A small image denoising autoencoder, trained from scratch.
Training: adamw at rate 0.00088, 6900 steps, batches of 64.
Rows from block 14 of the encoder, named by matrix and row number. Each number is 500 + 50 x the weight over its row's rms, rounded and kept within 0 to 999. All counts start at 0. Numbers have three digits each. After the name is the row's rms in percent of the matrix's.
# fc2: MLP down (encoder.blocks.14.mlp.fc2.weight, 256x1024), inputs 342-512
fc2.164 102:524476466438554519495474465616532501542499550445612536514571540521425464571539469396628530472403549456521536464462596553583410449463507515449518445498519506516662425460456544506524491492464559548460514519436548582418582411506482520576442481519488505516519448554412509564421499627449497506487501541566473578541532557520506420442529402506537450522518587480557471485427541539474486442457510468520533548522431487447543547514470496438542509440563521549486482567528573481515466524515536546451446418564559461480453510518
fc2.165 113:536493490543498492503549434434456444533501532454517516559466512478499528484500502448465487534535540554547511463463523536439485505458446490520499554497476589458570444563599472447398544532518475477477473512411562482491456486477550469542525522423474413540463445418546496528480487533535388540532495523510473573443500454519674563477550436514565486464426462494522506401504496541454493526544464501500580490588452522558528499530412481498558441400467496481481544499503473510572472588469547414601445490557508504460517517468
fc2.166 089:483494486567499518539464497453520607492449594533486503618477525486544552470518443563617480461488517469423508482448550555457443581467390502571462495533510435429445500509519602474436476444393484414521519480506569435511545539457611489472598503493467477408467465528523494510461491547493486470611468560609523544417540368475557577527540495494535506495578483567497523482562525470561495510463503538475479478487542489596507453643503529433476523418556479551509545433589417493537545458481512462537460542543533534580511444423
fc2.167 092:457490533557500538526538477542507444441534566533432499489478582489469412552444508555470505485461478472397414481466447552422532482505638531422529497459490511440348463527562620483469488518540494427567524545421492486442513445450439536517545516556469468528630568509503489593545585500555444503501580488543427505558457436582429479493535501500515493540500582550489505407510557432540473448531478465541482509599524481544489442554549644543557510515498429542509552584687572572437452523531480413554542527586658555536508443498
fc2.168 102:611527510446481528648532515577541507536478525452505518469480546499508442554428548500479443579418526497554503484516540607603504532509477560496570437310402531503522506584519564473514496417502527542422489517492441575594591505525480542513453514429475466489569525495391561439481517593553458608440508487510515451429451519524494598549551518514514424556562420435484468593490387522500546450521523519477494509533478464497457451553626463496547467522497508560566507528435338597369456449462530464615467439437495515458509456524
fc2.169 090:389523433473495550397429521504513561370523419481493452489494466499482489546523477502539568529514554487552550472431542613499538403490481497512467587532455491550595476443430545500536578528490459407491467650520581503364400537534486454471518575467498492593478488570538508471509489447534515492518558466481504551504416527477338436512493456463497556551539466467522444464493498540489530487389503512537510500492459467533504398499546493486498565517608474527445488529502540485556522518436472416453482457572462587514416538551
fc2.170 105:536490418539476531487483467502420425524464502584565459530511549438511465435503489433494495457537508579514492503470589571513468363514501472519477476505422528544519435451547493504422582494500508458462543524463539493466500532506399493491383500481517464457456501548446561510528525587484480495459527510558423521586489460483427499468487515557577500495458537468562438410544505441583421449456536545504425446503538529444509515549396513469496472403509504533447590506471519431481524510575473525515443528565478461483472480479
fc2.171 086:426508465562493556556547474513537495533492517436509647409490432456492480438503450540394446483500452565515539506616549524445452598497430492522503453513415455525555475478543509597513505495502539529406543558510580479440421494428621528566538547406503510472505514464482529521544468445511573537510467460414604553585460464491504510553512536505470435469467504496479490447597545499494572489523444520476548510493448492498442441499417516551509504490556379470422496508544493537463557538477540438449526462481499493440508476531
fc2.172 089:558539527495460474518510424514580519527528477458427496462478475496469518456487529468527356499493457442371434527526503507440365626480378433467505531593556519454608441570474529498520438539538483529480435475500433459527524432503547437573541493528528553519400486436512430413427577495421452545413592545543443489529454458519548549452426541455500481424540432475496517496502505452594526512447512486531536600471396456525476471465618523503483468481534630569454454587558437446524490519464510455439515477528599491501453523443
fc2.173 098:469479512526445541553432556524513564467531501499538427633531513488460486495501466535537526401438443570449512498464565455500485445582439460468420529467519433532458466461510527484535441432417436491514486525487545485478517533512541508533519490518534561518431582423440517497529490524499485427519486460511518452384622485487525472393533481410536424552560517501546482447572506463504536514498518498488409521530449482481549558473517593577428521482506445496494545580567517520426582513498514428507487454439568508506527531419
fc2.174 113:496574500475507520400415499393522510527480411573474550479483438464440490471456474512554462545481494508504524496534554393466481440533520581481490541533419530567674427510498406446533522517576466485482537521499456494445462428478592465483451536476409549527468498492553540536450458498509602481451538509469497516611537473539378366531456481437495478512544554558450429493598488468502499486481507506513538508492438511505517595391617501522534387419520487488432504586492570491621503626427516414446486551576644607470476540464
fc2.175 086:514524433517435495555513553554534508540459472561486499453496501448390506552458476500570463480441537573498511462552506425448462576473531469408527418554491562505538352563517529430443547452481457452526496511491506488557458534571503525547505485551467463476548451381481470535527410571455498480517535524520417447390517440527464477476504526522510515462534526603476509379467482504520522557515459503446449428406433542509437512505510519476445514576409467553475519427461430415525522453499518516639549409536517473506571557540
fc2.176 090:457464576595441566423435519582415510477573568520485462473591534475577502507581481488315503502520485479515521480345503521455422505565482537554504547563505555498495539534620542420510507492439507524480430621486395493420523526532534474513559474463457502553507485514509450422464591556505523453376526491582505475446466537524493581488533459464514630395449407460509578562504472428378518535589471507463458468522525471452565498500487437566564577507522501510439531425491496494483555483422483503462521530525550477544510517564
fc2.177 108:462479526489523509472622480469518520582504463499443538403514510505502596509450497558486460477510570476485519501484492515527476585509552526501536467455525538428660548514493576495479473475488426523464516451435479497521520552496466494512430520509352502500444453519585573457482473547520522459571547497544536523540542396501597547532459511499491567518458415545503505547479498528527453537486560453506524481502526467517439506537520512493536495409504524535467584572499509469505519543444464518437483520532588565477520532533
fc2.178 087:527463520472490573547418478456600434551522468538462601477481530484519470510517411591470550542472513511486524478530525546509514552501506524536421491591572485457470463490498556505495553528561512532546512530557451516531461484471574543538481542547523459459491488485574486478514531442442557532483447516466494529420416580535516382539547489432517649522487572534458516544548479510553455545577514455477564451512372418578574486504552525489481488480507582475488493586467476520550423580431561464566524533582579461369503517461
fc2.179 095:473456513515462469453465580513474534532541420483602522479527568578389516374470450490539536486474481456405476447416417482471489407483499530447501557631528462557669505510542468510463587506398430490479485594519465479384473425492501590451464440492442551463575427503553458531441495544441500475378494439606513481518474470502508603554547433499489474576486386488595448528443493498497471514462496440505425474542478518512558424544440561440520511401493407535508573339492557475547423513490549448495515564549559430485479469445
fc2.180 089:482589499570499459494519490471577530616501513446539476507537473531649536519527574552465353549530572580489416494516473483470504502445550442531484501540436501427537555534508498467494444474453502405512482509488508492553433536464535490525497429512501601511429489516563468513539470439579461458550544418514488481453541424495627498514553503453521397488448458502414457393610488520487481507475501520527546495422628398443496539598389502503607485495383509516480463419458481389436494557545468476528448494516547359480547474538
fc2.181 104:489520452483521479461521488598474627538542476438456486421480539390628437485499446499421502559542536412542465472480534394473549447550554462543556460492554521527417647531502506537456470547447496555441550519473612449525498564525574525500466510508477494490524476490519573528504556442511587418580472526575448458558480543495348584493506461502454575505568466552537581542482471514494474532505510549437435448532498433492562423521600401503507552546567604465551521460542505460501517329484463452637437492470465495457508529516
fc2.182 091:518488574478551540511509460573478514479433449442467511496530462517522517469556439496565456554415439386489438484528542572464469516568506480504517515482481547430382465500557573492470494484520483413496480506500394496531524474458541498504485562503486485465465521470440503534573450485456518508312473506492529554591509484480305545518563489471533552469515518566458531503523515525567610468476470512559493537490526503470455527546514537508543467513500462562559557458574466526585538474534573446427569476565470403525509538474
fc2.183 112:466543554549519536353458519351514519533551566403513511480526454486441526565480533444596419447560531513507495538615414469489475559474486540506485568481494486435619542460457410501528425488556533435520499507498525528576512534478563466516504505512478531453478484512524467488532555529516513494557460515470552530526555539450697490504542508498570515457472454496482447442488483501452432444476418443547543537450557484591494522540389460491491545441443527513462430483521445424520588545499516526415533472453524504527544502549
fc2.184 087:413478502471539462541519485574560454578463587457483555490568527536556510494485521544519477542552508446438510465589478510567483539521532503473505513512481532511443534549529437402548449474430545458501485532512461513571525520516544517517438537547551487510411406456521470487552559465469615539508509584408530484465450584470528499582591549451436445468535468508484605488562543504615434501494545512474475532479480478564517414499541481542525442564506518538491483401448562500422504456508500542573508471483468463451391509533
fc2.185 080:489544528449471610528462508565517573516490448492524522479590408444477523430538512469477529447435532528477532477467482562494468503511456453371381444459456472528469412408471509510461491512530544454481485496509661522503466573479507454452532512476472505549590430525439486500498516505443457462509535483500475540465589475546517471447570489553541532590525467416554434443457542427479576501537426421526546437419448457432508561611541421540469465637532548515568511529447526594500506487535482530442427577521525595530485474495
fc2.186 092:515495491446474545643502550510421466513525515486515612420406449595532508545475534523586455499467472495420465533447522491539450448533409504539474518444585497544393541437477416514460504493535555561530487506543539536509519454510551433476543492470558395478511475444527438518492621455497480487427468537510567494440538607587583469540485486422474333532490490509441597512504522454588589511550488534536400487510499505442554533489625410527546506482530510383534519457475559584517546459493507517522518468502446403428447507524
fc2.187 088:575467518548578417486476496503537522426490440425474468465503460575453537539528494514612519497435505407503469509492535635452501493487472481468474570560602564527433464468507518427528506486442458536377521577495447550498475512538459537541489611564487464551545480494452415465431513461590478472353530578491560547543413494530530499496540442542543445581505579462600591480428567498502555495505518504455547482507490463471479542496564536483443410484600540493540577524542555501544558485507523518482540507577440544466442575436
fc2.188 091:536519466501465536488489397570452550485447560517411513467517552426510480506549559485545504545455500559461474557416553592488508536505399543482480492433533483459624452512597518516519488486464416446503520556487442541494465391422588453488563476471454443425517466491565514479484470524458475458482461549552506510482476494552454526483442506483476474494515479525554577506480532523555529423459517533521549594441508578634497470555406486508491402343497511513517565579509456512569478512464458429484482614511552512386522534600
fc2.189 121:603586490433558467480457551531489565594477566452521486482550460623491546530431460406495546537571529482447488586492449491451511488432526549462495445519412489460491561530410524578525459459542439625475532463507447571563461468581433506582437496492409514533498520496452574599515497600514511456429469492496527534553451522458738631455385575555481474475507510551502468587461466547443470489597494496492475462476510394526516421472498499499467457461426456441498509526524574475549557526454462446425504520480500521477447563496
fc2.190 088:516519620474468468533505432547394484492554436464499495571483497554650487471460474456517517452443437524557549516374432402422434497411474465483461557433558536554561494586533474575474440482509450552455525416544426432474455558566480578633438498534469443517443561464466507433483421577614638512498565505481472536444508517471539470563525461602497469525517551485487524566493536504550499444522513546533521491504452500465396444547425597470550464446379533480553539549557609548548548545537448486553516539609557443450587532494
fc2.191 087:488417457509435502302488486556582574492554503514614497573529504554466512496497539442601492537535491590483446583489411465380438513511527521513448455507503491487550536497485464470470457492490487463431483650541522517491483520537474518435456562583427518523529475537425453505468517525462554465511555510482380548500451531504486562462604582537459532446506397553414508492453400539426457455454520532488405507439602511524492401537475497486500456478562468452516601490514416468555528452517391463483498467439475553500521561437
fc2.192 102:478557515457449505446492482566442474546460550576469532563587538472524504428399497475480472508525497494447514484493595462446498519580537561468505492494564487535596518496528597512532522527599476491488606522510425519547494440447524416517462411503453587421539567447598550567514519608518585498497491514456419472505416392532442484436526443504486453510370480547557437540539554478497511461489444512438444441486493527482460476505462541424571480428462542517490532472475544488495484495501445489508553546450554435414494574497
fc2.193 103:415462492492458531418544518512575512518561408561545431557484489441524507489503490518487543457544483568461529470510624589562553565488429545547468446403518548525352562428484657520526429549465490477513478446526505431447547465484477566518529524530599528410579525478527461410499482488581417533596485514481438521497490543462408434461480577520572415458500446498504493549534574463500489440442523477567494476420596477441510455513552450514445576639583448515414484577479492503428425463450537505502546513513504475531449493484
fc2.194 097:489511509475482565583564531552465545527450448452421496671524573477462547405602517518483471585471530525523514488523416542430484611529532458476549473361444561593541388471503537545554494596525480521465572524585521596561482496573517547497482424521495501451526549504469496450470439460539568541497465527517556489528482527513546518528431555532585429440453425529436535564551528543431490532538560557509491500525424519529510492481613499450558466664432515531540399640532405553398535531467563553441465520480511603425438536527
fc2.195 093:514521493554472599561514563471499443521448488529494515507541432537505477501476445476442468519488507549609568494407505500430517528488456456441493608559416456507552430552522492507482580524499469457558530556447561514494482500441496557501606557565470390498600530596489447520480522488485372486544515515575470539386442362533515544513494464499482452552556494496406378508441567586515437454413420447447433497465521494433523497587474526449540498599532532452462581483574488540523512548485383484549484445454453546464468545481
fc2.196 096:516470530527543460471452487562532507480544499538552529501397467507490431524560565490636578436452544474576479544477504519553500548491547512495533562567625493520502549505557501442475503522545487495522503552488462500393489563497402505466427484405527404544498495456499536554485515487476503518274507480458466494591552497395361506505466462497484471468506477570543408512549444456504590433503506528530400475576473533453559503388592525462499523572515494549489501444511472473528542443451544515471587571549479492476471462488
fc2.197 100:547528566530506495583452535564499505496489532478469573444569534519546491588462576452478631494514483465428497541470490398530506452539614522468512526417479459567349457545479435508568441518559576455486498476478451511519469506507475516506526522540430401526428554534565460486531500407553520475357584491492442429482533545514471493619496479576459497535469471631481508570464565441508537509570408521466467533497484464435459513510567462573473484506425631484567479453440545536461502558495504420513560533490456498485472496528
fc2.198 104:563449493567525472565394472449530541492499560506457400509484504456515532547487488523428511537476528653472483548493400496500488489449476470536453499480468448526279560493465462546499439526509495525489501506509540457501513578538582447427499486477563626562442506542509580493499430484558555468670447528522584499580584516523493431569458580546461428489472535468528654438534461475565556509350536515525456370469524560474386514462490480455450446568521518473482552622448457499559421574506566480481514488438518580467548473529
fc2.199 105:514412526448447509445521490438511484540416485569497524506472515576427558562454558523572501509531509445469529465645494542551441499419532444443463468553467490583566486518413453424485547546504472452589503548508502515561575474526447523554460515545472521473501539539416517497517513510383462460523457483442512573572473441450671537457493508487572463456501466447537412443486558530551521480504428491476542499497624479550429480489556496480543519407484478479454530523414583541571492580491499481384449501535511532477490553488
fc2.200 108:410491519535593531449583486587495509490562513447484605535477497573595550511435538471403447498449465539548465439416488449449483474610485529465437504532530534518711426555532442493454415478458503444532473535499610404482461476520536485517396414523416512494495376531556512519447499601543510438551467540525501495420516474463513514373439369391574477473589490477565468478554565390469502516522421496485498537458516540480547594505484453504546499418472506531469525484577557394436464565523433388510451462452550464539464540502
fc2.201 086:507435500521449526480479599421547488482493465550554586507498507461554454555488500476434513573493488576505477535429477474617509483476499534454521480593523527503515627500566552551458522498500603415566508549448472543477494515580541422480619490501472563595487477491469502493495562521397605506616438496470439515516466445555506650546419534441540555428499473517539540439504571500509485475485478466528467526510520480562416563611412535550558536506596504532469520500540453542586542529544484479603522601485463557486520504518
fc2.202 114:286544557495543484490480482601479501417516522554459465478501525508445506525553475412489518434577554483468419509522578451510547409451527470556587474575488518601567547465515429419506413478435543474535570459501482540465565513490478439463472440537659484503508440471577495463574520484481511385434437497508502554488453607491307506455554595523522417534458407453513558494495502483405477477507569509510375537474540574454503555458535449462473486434445520542639445353360445462369476507517506492381532432510417415471572467537
fc2.203 118:435536514529567474500660510518511473485525492442359452477512588434497507486525440533429454487487488515461555498468507520528491490528479491517490486368435537435629543524501488530506528459481526530489496448439543456490505519419545537562451416577529553487489480540529541567447444481514503524368493512508511473577421606414323432486485519410518417454605374471494408539470452445465454443525537440522502467487467458425456483526630459477536511548413448518583438466540509445415462352489425477534465444501499547487536525477
fc2.204 099:402468429561518436524559499537469598535538549489493556552488492515499543524386453438583499476525479378487454537450579553526485559418478490454437551482469457519590441516512554446463481553449450478584578512488484400461559517475606536450487549555477544438586505509530494540439453501443391435364521507433457500520518486532362492547501508612442475462484520537472437476456524528494582492548473484436370510552522471499465506464627472584486494610493393543502509492475459468511506479499547445423522502568523607529469603541
fc2.205 102:529508453510527501448487513576520578533532465441551416486414504445455509502581442533463439522515497433528494473452458491500439510476504536491495542549489460451522402570452413463490543495480480471449522558455550504398537483462484628578517503537436517468457434575497522554505550483467531554548545452536444452484552469485528543496464521488475553554605443514515488404428445566508484540444511534537523469604433499531503442314378459464521470508441579514482405541492497479509456461491551521474495527430517520524434490488
fc2.206 100:465471542548483517481495499428427594461537540474516501533501570543534498479488548435565468501385505556591515466501477624491474514482576522535462526521491513563300539479480477470451477469575513486449424440526536489547458541503434516519496485520530444457484463536456518389503452578521497474562522464486403481477565531492686549448503522423464603509554585481495494548537535474527472530531578523474467555526550486449559520515475503524478563450503531519547431482584591533409506661457505505486340506563513500535527522511
fc2.207 102:505432465519532491530492543571491505495531527458414558561530470435434537576465451512533479430464505444480532512414566537450454557510553517536439621527538520428243528448523476494508534515503507436593455524503515475479484508550484577451512539457498483529572454551457553556511492488529456598361483457541557537533470398510561551535545490539503622529463611512442508400496499444508467465531477511506493567507425466576510499552501467542548459538599495440489520467610601449575489465483540472496466464481514518500554470457
fc2.208 089:420504510504522533461473515480544473449544484397448504532527426481605546509407543541498586519426516474529562428527531550568426543490454524565558483638454469505596428436434564601515543536470502522444532521563512528484479418492669507577471495582464501525519490548568415544475560471479447419523516493483634527462444460449605433495522409443512509502450514426564509523503451571554487508496601522469619473406400524527502471623525495552528489441522412478486504508515432408501481488458400494562527514522506429474460500530
fc2.209 107:499518514548511484493414542389526537474493554465505465509484462449445512508542506584568528526528463469512508466489464507460542581450451492476509577555410527510445532521494488483526564567525528538503514571433543537429463463493596466426604603568454500577483610463437494465459559399475482448543508481487448560601465477479421497529412431545454510458477514530423472498484532618637552509531398526434514527504544517575582506601458497443441492582482426538503432540537551504637454627526460503420561513567509524492564499546
fc2.210 093:509565510495507471638531551476480463542482501537544543481520458573457537478557476541418479504608584559493485544628535559509478619465396510485536517464536528475503478486509421535541520532503532463546558516479578589461580480481555469561515535513566430461458534501556520510547530575470481532581521490473567472461419417466570531586414432478518553502587526476510499528583477471514534476550479507558565540454511521441567493502499434488527581508510494502376440509455441462473498540578619531543413520406582465449462458494
fc2.211 094:588455428410503470518488551466491597513531503526569524499469488430515562570577429579461428492469504450553514420475513539484521566482508463419568475461515549545488520519519477473492489569413489540429547536557400448471500398470482546510471515450451386523526453476475453547509549425356559511496413529512462439587489484548370512461477566489451531450599459420444618554547553563459472491440446406481582486499512526510523523550458409617456521561503457413455436387479507458449506497543473493512424543480410420404416584511
fc2.212 095:524447537428446427494507537553504431461457493523496544474514556488432413514443490505466468549482508542485461444490562503476509427511578518426480479556527480432514444514548496452348552478437517544500528484426476516520528578481475520464512452571510504506487451534596457596495482513509399487537532445512494514463445526540470495499490431466528514375554449424474496461543472522535484484515586466570445457545485567508504519417498529532522530497502515519465601472534456490521473537518482502476478524466586509540522472540
fc2.213 113:509473513498493473511445486436517498563547442491521526552564567540473504509421564506543467474448525542489493505605551490435422516549660564420507529508608465521633535444516471528519453533550451565492495642513517449554423580436454427465512544458587488465529568485455523465485530492497415512423473472602610543531549483459363539552416480612540559471375491552553439485498526450433461541500401564455455409476485506543485515494555478460542486444514541503492469447409547524516542561438441523436472511512495523503437581485
fc2.214 089:476542553483466514453528496506596412539489497541487506444451555478558475516462539484425489486451569499543550516456464468596560507420493553433529498521479474475431602470539580529462474397529442456440465410480559518436467438471499459572580376508398482467529477434652518493587489564424393427639496536545488533464470520512493528514523513576523442521420486543463491479436540508460492467505541521528498495445484544469548472435433457477432470476440554522356524506519496533455445467594405534551360496539470361521573605407
fc2.215 115:406465475505529515472580515681538481545545560490489413498503524540487481542527493474641485512525469447604476548391581500582545551505454548429545510518447480518526382550537570519474456487502491524514491501476638449483580551502572479529419455532485544455478518525465576547471446578472378435345493501535482451386538555565439512428478532497488436488554509574500477491390463474575522516500520507558290488473467515490562523534557585424500578510558431519567500444576522467503466434419474490481479402530523624486537501540
fc2.216 089:519476445584517552502480533502540461505410470511463567538422512487509452561478543423563404464462438400519490484495487451547561486599554513484533490483387504521373484482530496519583585518563495559501532405475457479466568550525477512464521455437574468528525540506495525469480475442479555512418610414496434439491436505450598516631512554542414523538528559488502548486571485439512519461463599533551584472485523491492415640479477548602500443510524481509561520395469541590421481527490495489547501577523557430457526444368
fc2.217 093:468455515456561515559422519549487541522539590487521530492477574515473568462533618393440441480449451578459482503537443481429467517516420484444495465490544494515370448578510380526465429480517491565503547389568507470602506520516404456517474450534530462513527479484527547511391517438639541528648531581497326483452513478491623503542555530438475436504534449421502569503494443432533474488547474467491545529530617470495484552512532450509484519569452516528519464488527498486533511460467552527530405569403450490546522487427
fc2.218 104:472426504576464486464512494593493418593521561473536462548574534515408492460509492549531559466477518545533505479421465524612597473456458514445461532563561537441441498411529552577466478597535496470485487482505570493481605505534584571559461475480463509432563330595547479549535551506552388483445489587496603526475494449511540442507468593479496415524508425491530507432391551535486567474430481504501431468529533501434475465454468523487510492551560487511385492429519451405548433475491582513574517460546563525434467460472
fc2.219 089:486535439427444494471456495453535485482471500544407514538459473565551552519500435491513561475493467479455588511553483481501490486562482444416528478462476500528416519438432492423539559512489506530540596523419453455450525501504454522502506540465548514480488469444579527509543533399577524496607513524393490496455455547475609478466502513438502555574516515484498425511414482488429471476645527468596445539493510467430490489422469556574476498521544520395524461482424391531474462453491531422522506483406458421540528511442
fc2.220 104:518475540467500555515486465586500555501527407565510542437473491476541441555457463513562496500461537437519576488476530497513480480516485504520533580601511444491373514515456533474456579528553548434510484434481484482519458563493436502489530550534421513506509605531508448418497538486428503530552461496510459486554574464532416491470469536529489690507471569492441482454502496556584535563492429542579542509559542530560494458513407569557467517543476446450464423444563563512575445498578558488434511521611414505607549455473
fc2.221 112:522549533530454470637471523528523489559476629538493545566447579465478437457569410458498577514507504554522463530470563484557551548519452429606477448530595572525455396477448561511538504516493511517452547503518550518439500571578447520480543571509614531464384481493542557545571574498518322588573524483515641554470488473467571478419430505601525472542474542551543555419494555417559504535506524563529509561460527547486480477471513504507527526518581480502439579522566514480537535523508496586473454475491558507608540524498
fc2.222 100:561578501553511513462560469484514551552560572369526546535499425526574540426485497485479426543513572549513465462521453544482498612540414494463530500430479533401431543532490596462511586503510586496528617485459531432519506524469462552552523492547504523547542510514448548446506444506596531464593490548366484484410609484498690542564459562468499533421485520464519515417544465570486482481464491463350488566500613511575472496536485456575474477539432521580472459447505519545371500583443508501516466575471492512561460560530
fc2.223 091:439422469495519459440538466430540479420479487557490548474491533491511436471507472450474527471473449574487495556454507471426480533475535523559570471489428483491305574549482538502531590415506471480533467411509503491527536539427436489539454470454588492429497549496464501485500466485638558474480411525505487474528518425470488493521597529622613517439501431564476551630481449444632499418513545524487478535527455504475509493474553596591507451515546488476566522618559555501479515484533528460479421491499486524493456464563
fc2.224 094:512462526472498485430425414458489499470542462451611528580499422556503516547504526462590544423520487530463480520586386489534481449525461483503512472436520486466623480485502483489508553510466444535485489531457386522553515466426455438580409558382479526547572570550510544635464546479482561465498434540437496482519493512521505533504529400588530459512514428469557550475508524482495491519437474513421556410536501489423384492552559461523545437525464377510463438660481511466520500580534548425428478485510524502507512473555
fc2.225 093:489452525571525517549459510549523476592550532498486484496479421488468497526482511517490587560532536402448560484582435441380513442539515471507573433496486462552411493502536581511456537537542393504515526384420525483522446533531462504407554534537516532448475533517579506552597573559512605491506416465476501528459503460448668493427487522467505614424576466490509522541480467432540510379502513430514424475487486519473492510491503475519541542478556526568472480565549593535589492614514538518507494466510487443510509443546
fc2.226 099:539535528419486462391586409566495427472474445510547461532499442459407470567500469510536428422518423411472426495513441486498581543521454519478464472466440503468802506526553491505456450513474490490455540565470485430488547512481444482603455474431419489478532374523455477469534453556474553604317497473497421615526429459461578564425524508505490577495492439462457444651389504544480413537520526502524545537469466455507423569532539505540608463484478422612611472495556508441532456406532524476451532479553461481471496512497
fc2.227 106:471576485544534432504553514525547507543497489538497407463595497460523517437479562538512516510495460541433478474591568548499536502518533487501555358440519468457564492536528439540430556453460520490479503536520448409562420529497524529592450518468612495397535395432567434546492464514431453528568575500458443587532528458470341497451420470419566528522497437486533434447525540548554514523478531493481514514553512497465473467560545559465499518497517511584472562486551447478456532535513492554485524479517500547587493501566
fc2.228 102:545482516482511567429421493524573430501486514476469534486513531500470411524545576531658582506451587419524451444601494462486461611434427545488569426514541476521604507562502438521589539535448466570534471614539382507553511446549523534456462516466488550515475484472472464475481489430505534538492535538400453475528502543409393549514553487503458476537514515536524508611576508444504462533535530438462494583453390548428508532492706456473487467466454519530587546581500379601466615403514457555476517440534500584457512471554
fc2.229 103:585483518442501489501352428606486592575507537437527390456464556508511446394556432511612509429440605482516553530570532552520440539444430449497459514543608534546495502436550418484487497521577479451475471495465460456531485530528520494525504454507524556522504539544472494541545577395512448536519528527535547492597589519434541463557521478533526576563505479446471558475517469489505470387434521462413431467411495536481492486536506420430423437489570516471548491521531477473488506577524537535468548482493495596567562463542
fc2.230 107:528506493510506508498503538350608399434495505478515469572462394393525477508493542490552466466504395523535488492620599509562489543508547454497452448427492486494525462523481432512615522549466535513586478479455446465500566453462528505472488495430552526468466563483497506517525476469455523486501512434392457474565593474472279357491541481488606564474561379529490526444566480433543507460520538491495577476454472506484452470475601479439468525482472480554515413544518468518441514454460444520491522491470580506507529579417
fc2.231 090:547507521454520506550472533570519417547565399570521507491527452450543486465460497467541492469393513436514508464559436478503560469548454526534534430485503433529616526481558568427497490483532521520559551576521468506544505500535350476507396464436486456483479550498527422510553591441514519524601490547520422559577566510499556554456430428474416549521505510494473472571450491522497484523528471382388491500505488596510569481450452542448472483507430604583464572475544597571627582500411534524462509526533402468507538479514
fc2.232 093:509541537537480469473476517497423440459471563447506533501494458530428542483499470388379429520558531594525509430274450392547453398499569509530477495472501585530461552453454573514516392529506553437508453432520532464492433510496431485445606551510552442588523538436493396465466512591511574553573612492484441485420547468489577517592494479473414455585532491451472482536538506414485529517536565535408515517525535439529439485421424469529528478550506590496547497525475563501496423568502553510587414480425549425536448513472
fc2.233 095:552508456504475510483404591385543481503440492503479530484463487535588572544504584493484505577473435548564610478495483381503473443504459458552540495494425540549624433553506433506529497503433462605476473535498540448533451512517495580537479411451517516470507522505660508401488422555461662548672528528450493504452550493434515490480520462465504487519451538386475527450483476478618503564512580526563505512548511509553508532463422446563513554408462565444544409537491362544507551566531421502591484444669464484543529476446
fc2.234 107:566518490490430498547464508475482491498457472598536530440494485456405529487493577529496498502547476538480578514525441475524481479516587478491506492496475505535434593488459522567509374404503523529493526428557493578467491491512499470553465539480589521507554539384453524439566502416487570559551529455540473506576535483501499501441517585504472582464602475501475537521443517401498551535507508536409509517472447444465462459489441499553531537463574537536455433402458416512441489497507550548475493494466509482526569510519
fc2.235 101:570469516451466515524526548496388576444497523537546398473440538487488416619589562533484530467536551580530518555443481495536509496487555488474386554476525473487525539537462538539473591520528465490498533480466543451545447546546506479496576466520540472539509468508463458494507561505558525565554494437504426509544611506516520526469427496597458560516551518467522464546461531552567517524494566516512462497522567508449516489458421522425398507497486570549509498520561442534531557554525538394529539503472483499489524520472
fc2.236 109:516541500432487431554448466568517477578494511529582485464508545396522552422543485572487463523447479506521499531471480453428491458583498498509519432601461501517528599400517408497468523518423514411475443459450487533459465449493466536491420494601571536410515443567501574442563492452464503479497458517438531478488487495542474513492555530519529524559513478497515530454441493520450478460485494418514545474537626500489550483474480533529439538486474527501429370444472454407416479556490467444515446592540501398460514553442
fc2.237 097:460585470546508572551461496489490437386454437480445571521584499504489500478484484626527467529531513504452442516628488470566479469587615511546538444515542527403734478499508570523579379482533471511531453594563471517551367531452410508508481551460441545481414448428549537570558542500565490441532521457512589547564473468514415407453478380555508508467419440426467481444515469473524461558485492494559479426496426478552489527514564466491524488471482463541467528580546498429507476498489452532466504453533518410497548514485
fc2.238 097:476476472470496504516380524474486538490525506525471454437551529545450463499475563582503527527536436435436455565526466402440512489527498543452550467590472491496621537442455532599474505467544469395529512530529426457470489404490453490508494496510441430507482529478508487416471392444574543469458509470484478471559472518498642508480438517514491561535490605546512483535472430379474469432455462447425606534530482533511551464521492471472551513424498454495490474453459562553569513591503499457430482528467427541511488496420
fc2.239 109:516466471448460452402449497546526535479509407507455554474460488493363543472498506423573470497470469553534457501525611538563470565437483504518524556520543566536479479530551383488535551479365495500416515474482389507540585502533498556497478419470557483572460501543467520501478463444408495598419494518620489567528602642520469453478461600501464550567472458531490544502487519474439510475524502560506529396454561509442486482464545475424490481566421426531528500374489497528443472347563552516538462558520477549500556514439
fc2.240 100:472459511500572451589506584447446609503479510444434370570463507550508503493541431577561567470536511478469491492533523418558412482530520474590608545593494481551586568518472620538471487502514530559470492515525501419402480476412448588527502482477441423461519557433415473563471514495599546559424529425507496498510487542473633605579550552517510441499551525423523417447535506489463437512523476490503403551515573449373540578595389550516536479516437569506588432499540546459407530531590539437453481455447534401479524524532
fc2.241 107:502550506503491543570494527448489584441507549518603504547529510423492462486488513576523439475424483546469458472485537477533506514475498509502536466479523516554299560458452534484517462553522524549502573480520442552569523530474439451469535502520535424553572578502538498462509633467486542475554514414502542472482479656487371570458517549508478569476467567485469526413494563470507529468532446503466519562508537440512492523552469483443462541621517500487525471507523432546589570470498456543534569513482440518560518474516
fc2.242 086:551495537518491512433562449468439394530465468521538483526509447516529527519533573586522439516528491390442520431469500526468577561449436582519451417482535461488477535464506518458535536538501456538533592552474489484621479570472450529564526473447603453522525569558545556544542560595565461538559473456469459536563546481442491440524544475512489583496401517495549581503505470513435520502514557468498560477529414471442540525437474465507429466494462492470553530514506401563491483516522519544499461563504473467501514520550
fc2.243 102:409496484431512426538528522496428468512511503495474517455501470466460581472472390457423482473512495476511480519432485408528545559573499521462590536591530521527667519509495525562533508539473502493441531438500414446432381373554566510393536558463511492492519541418467477512497564449475530552425525561598567537475553497452527556490481537538428528516418566512473453461415457439415464416546497461436500481518472589609538546560483587574469475570506444509533522431492531363534570526469441578455496561484443488515429538525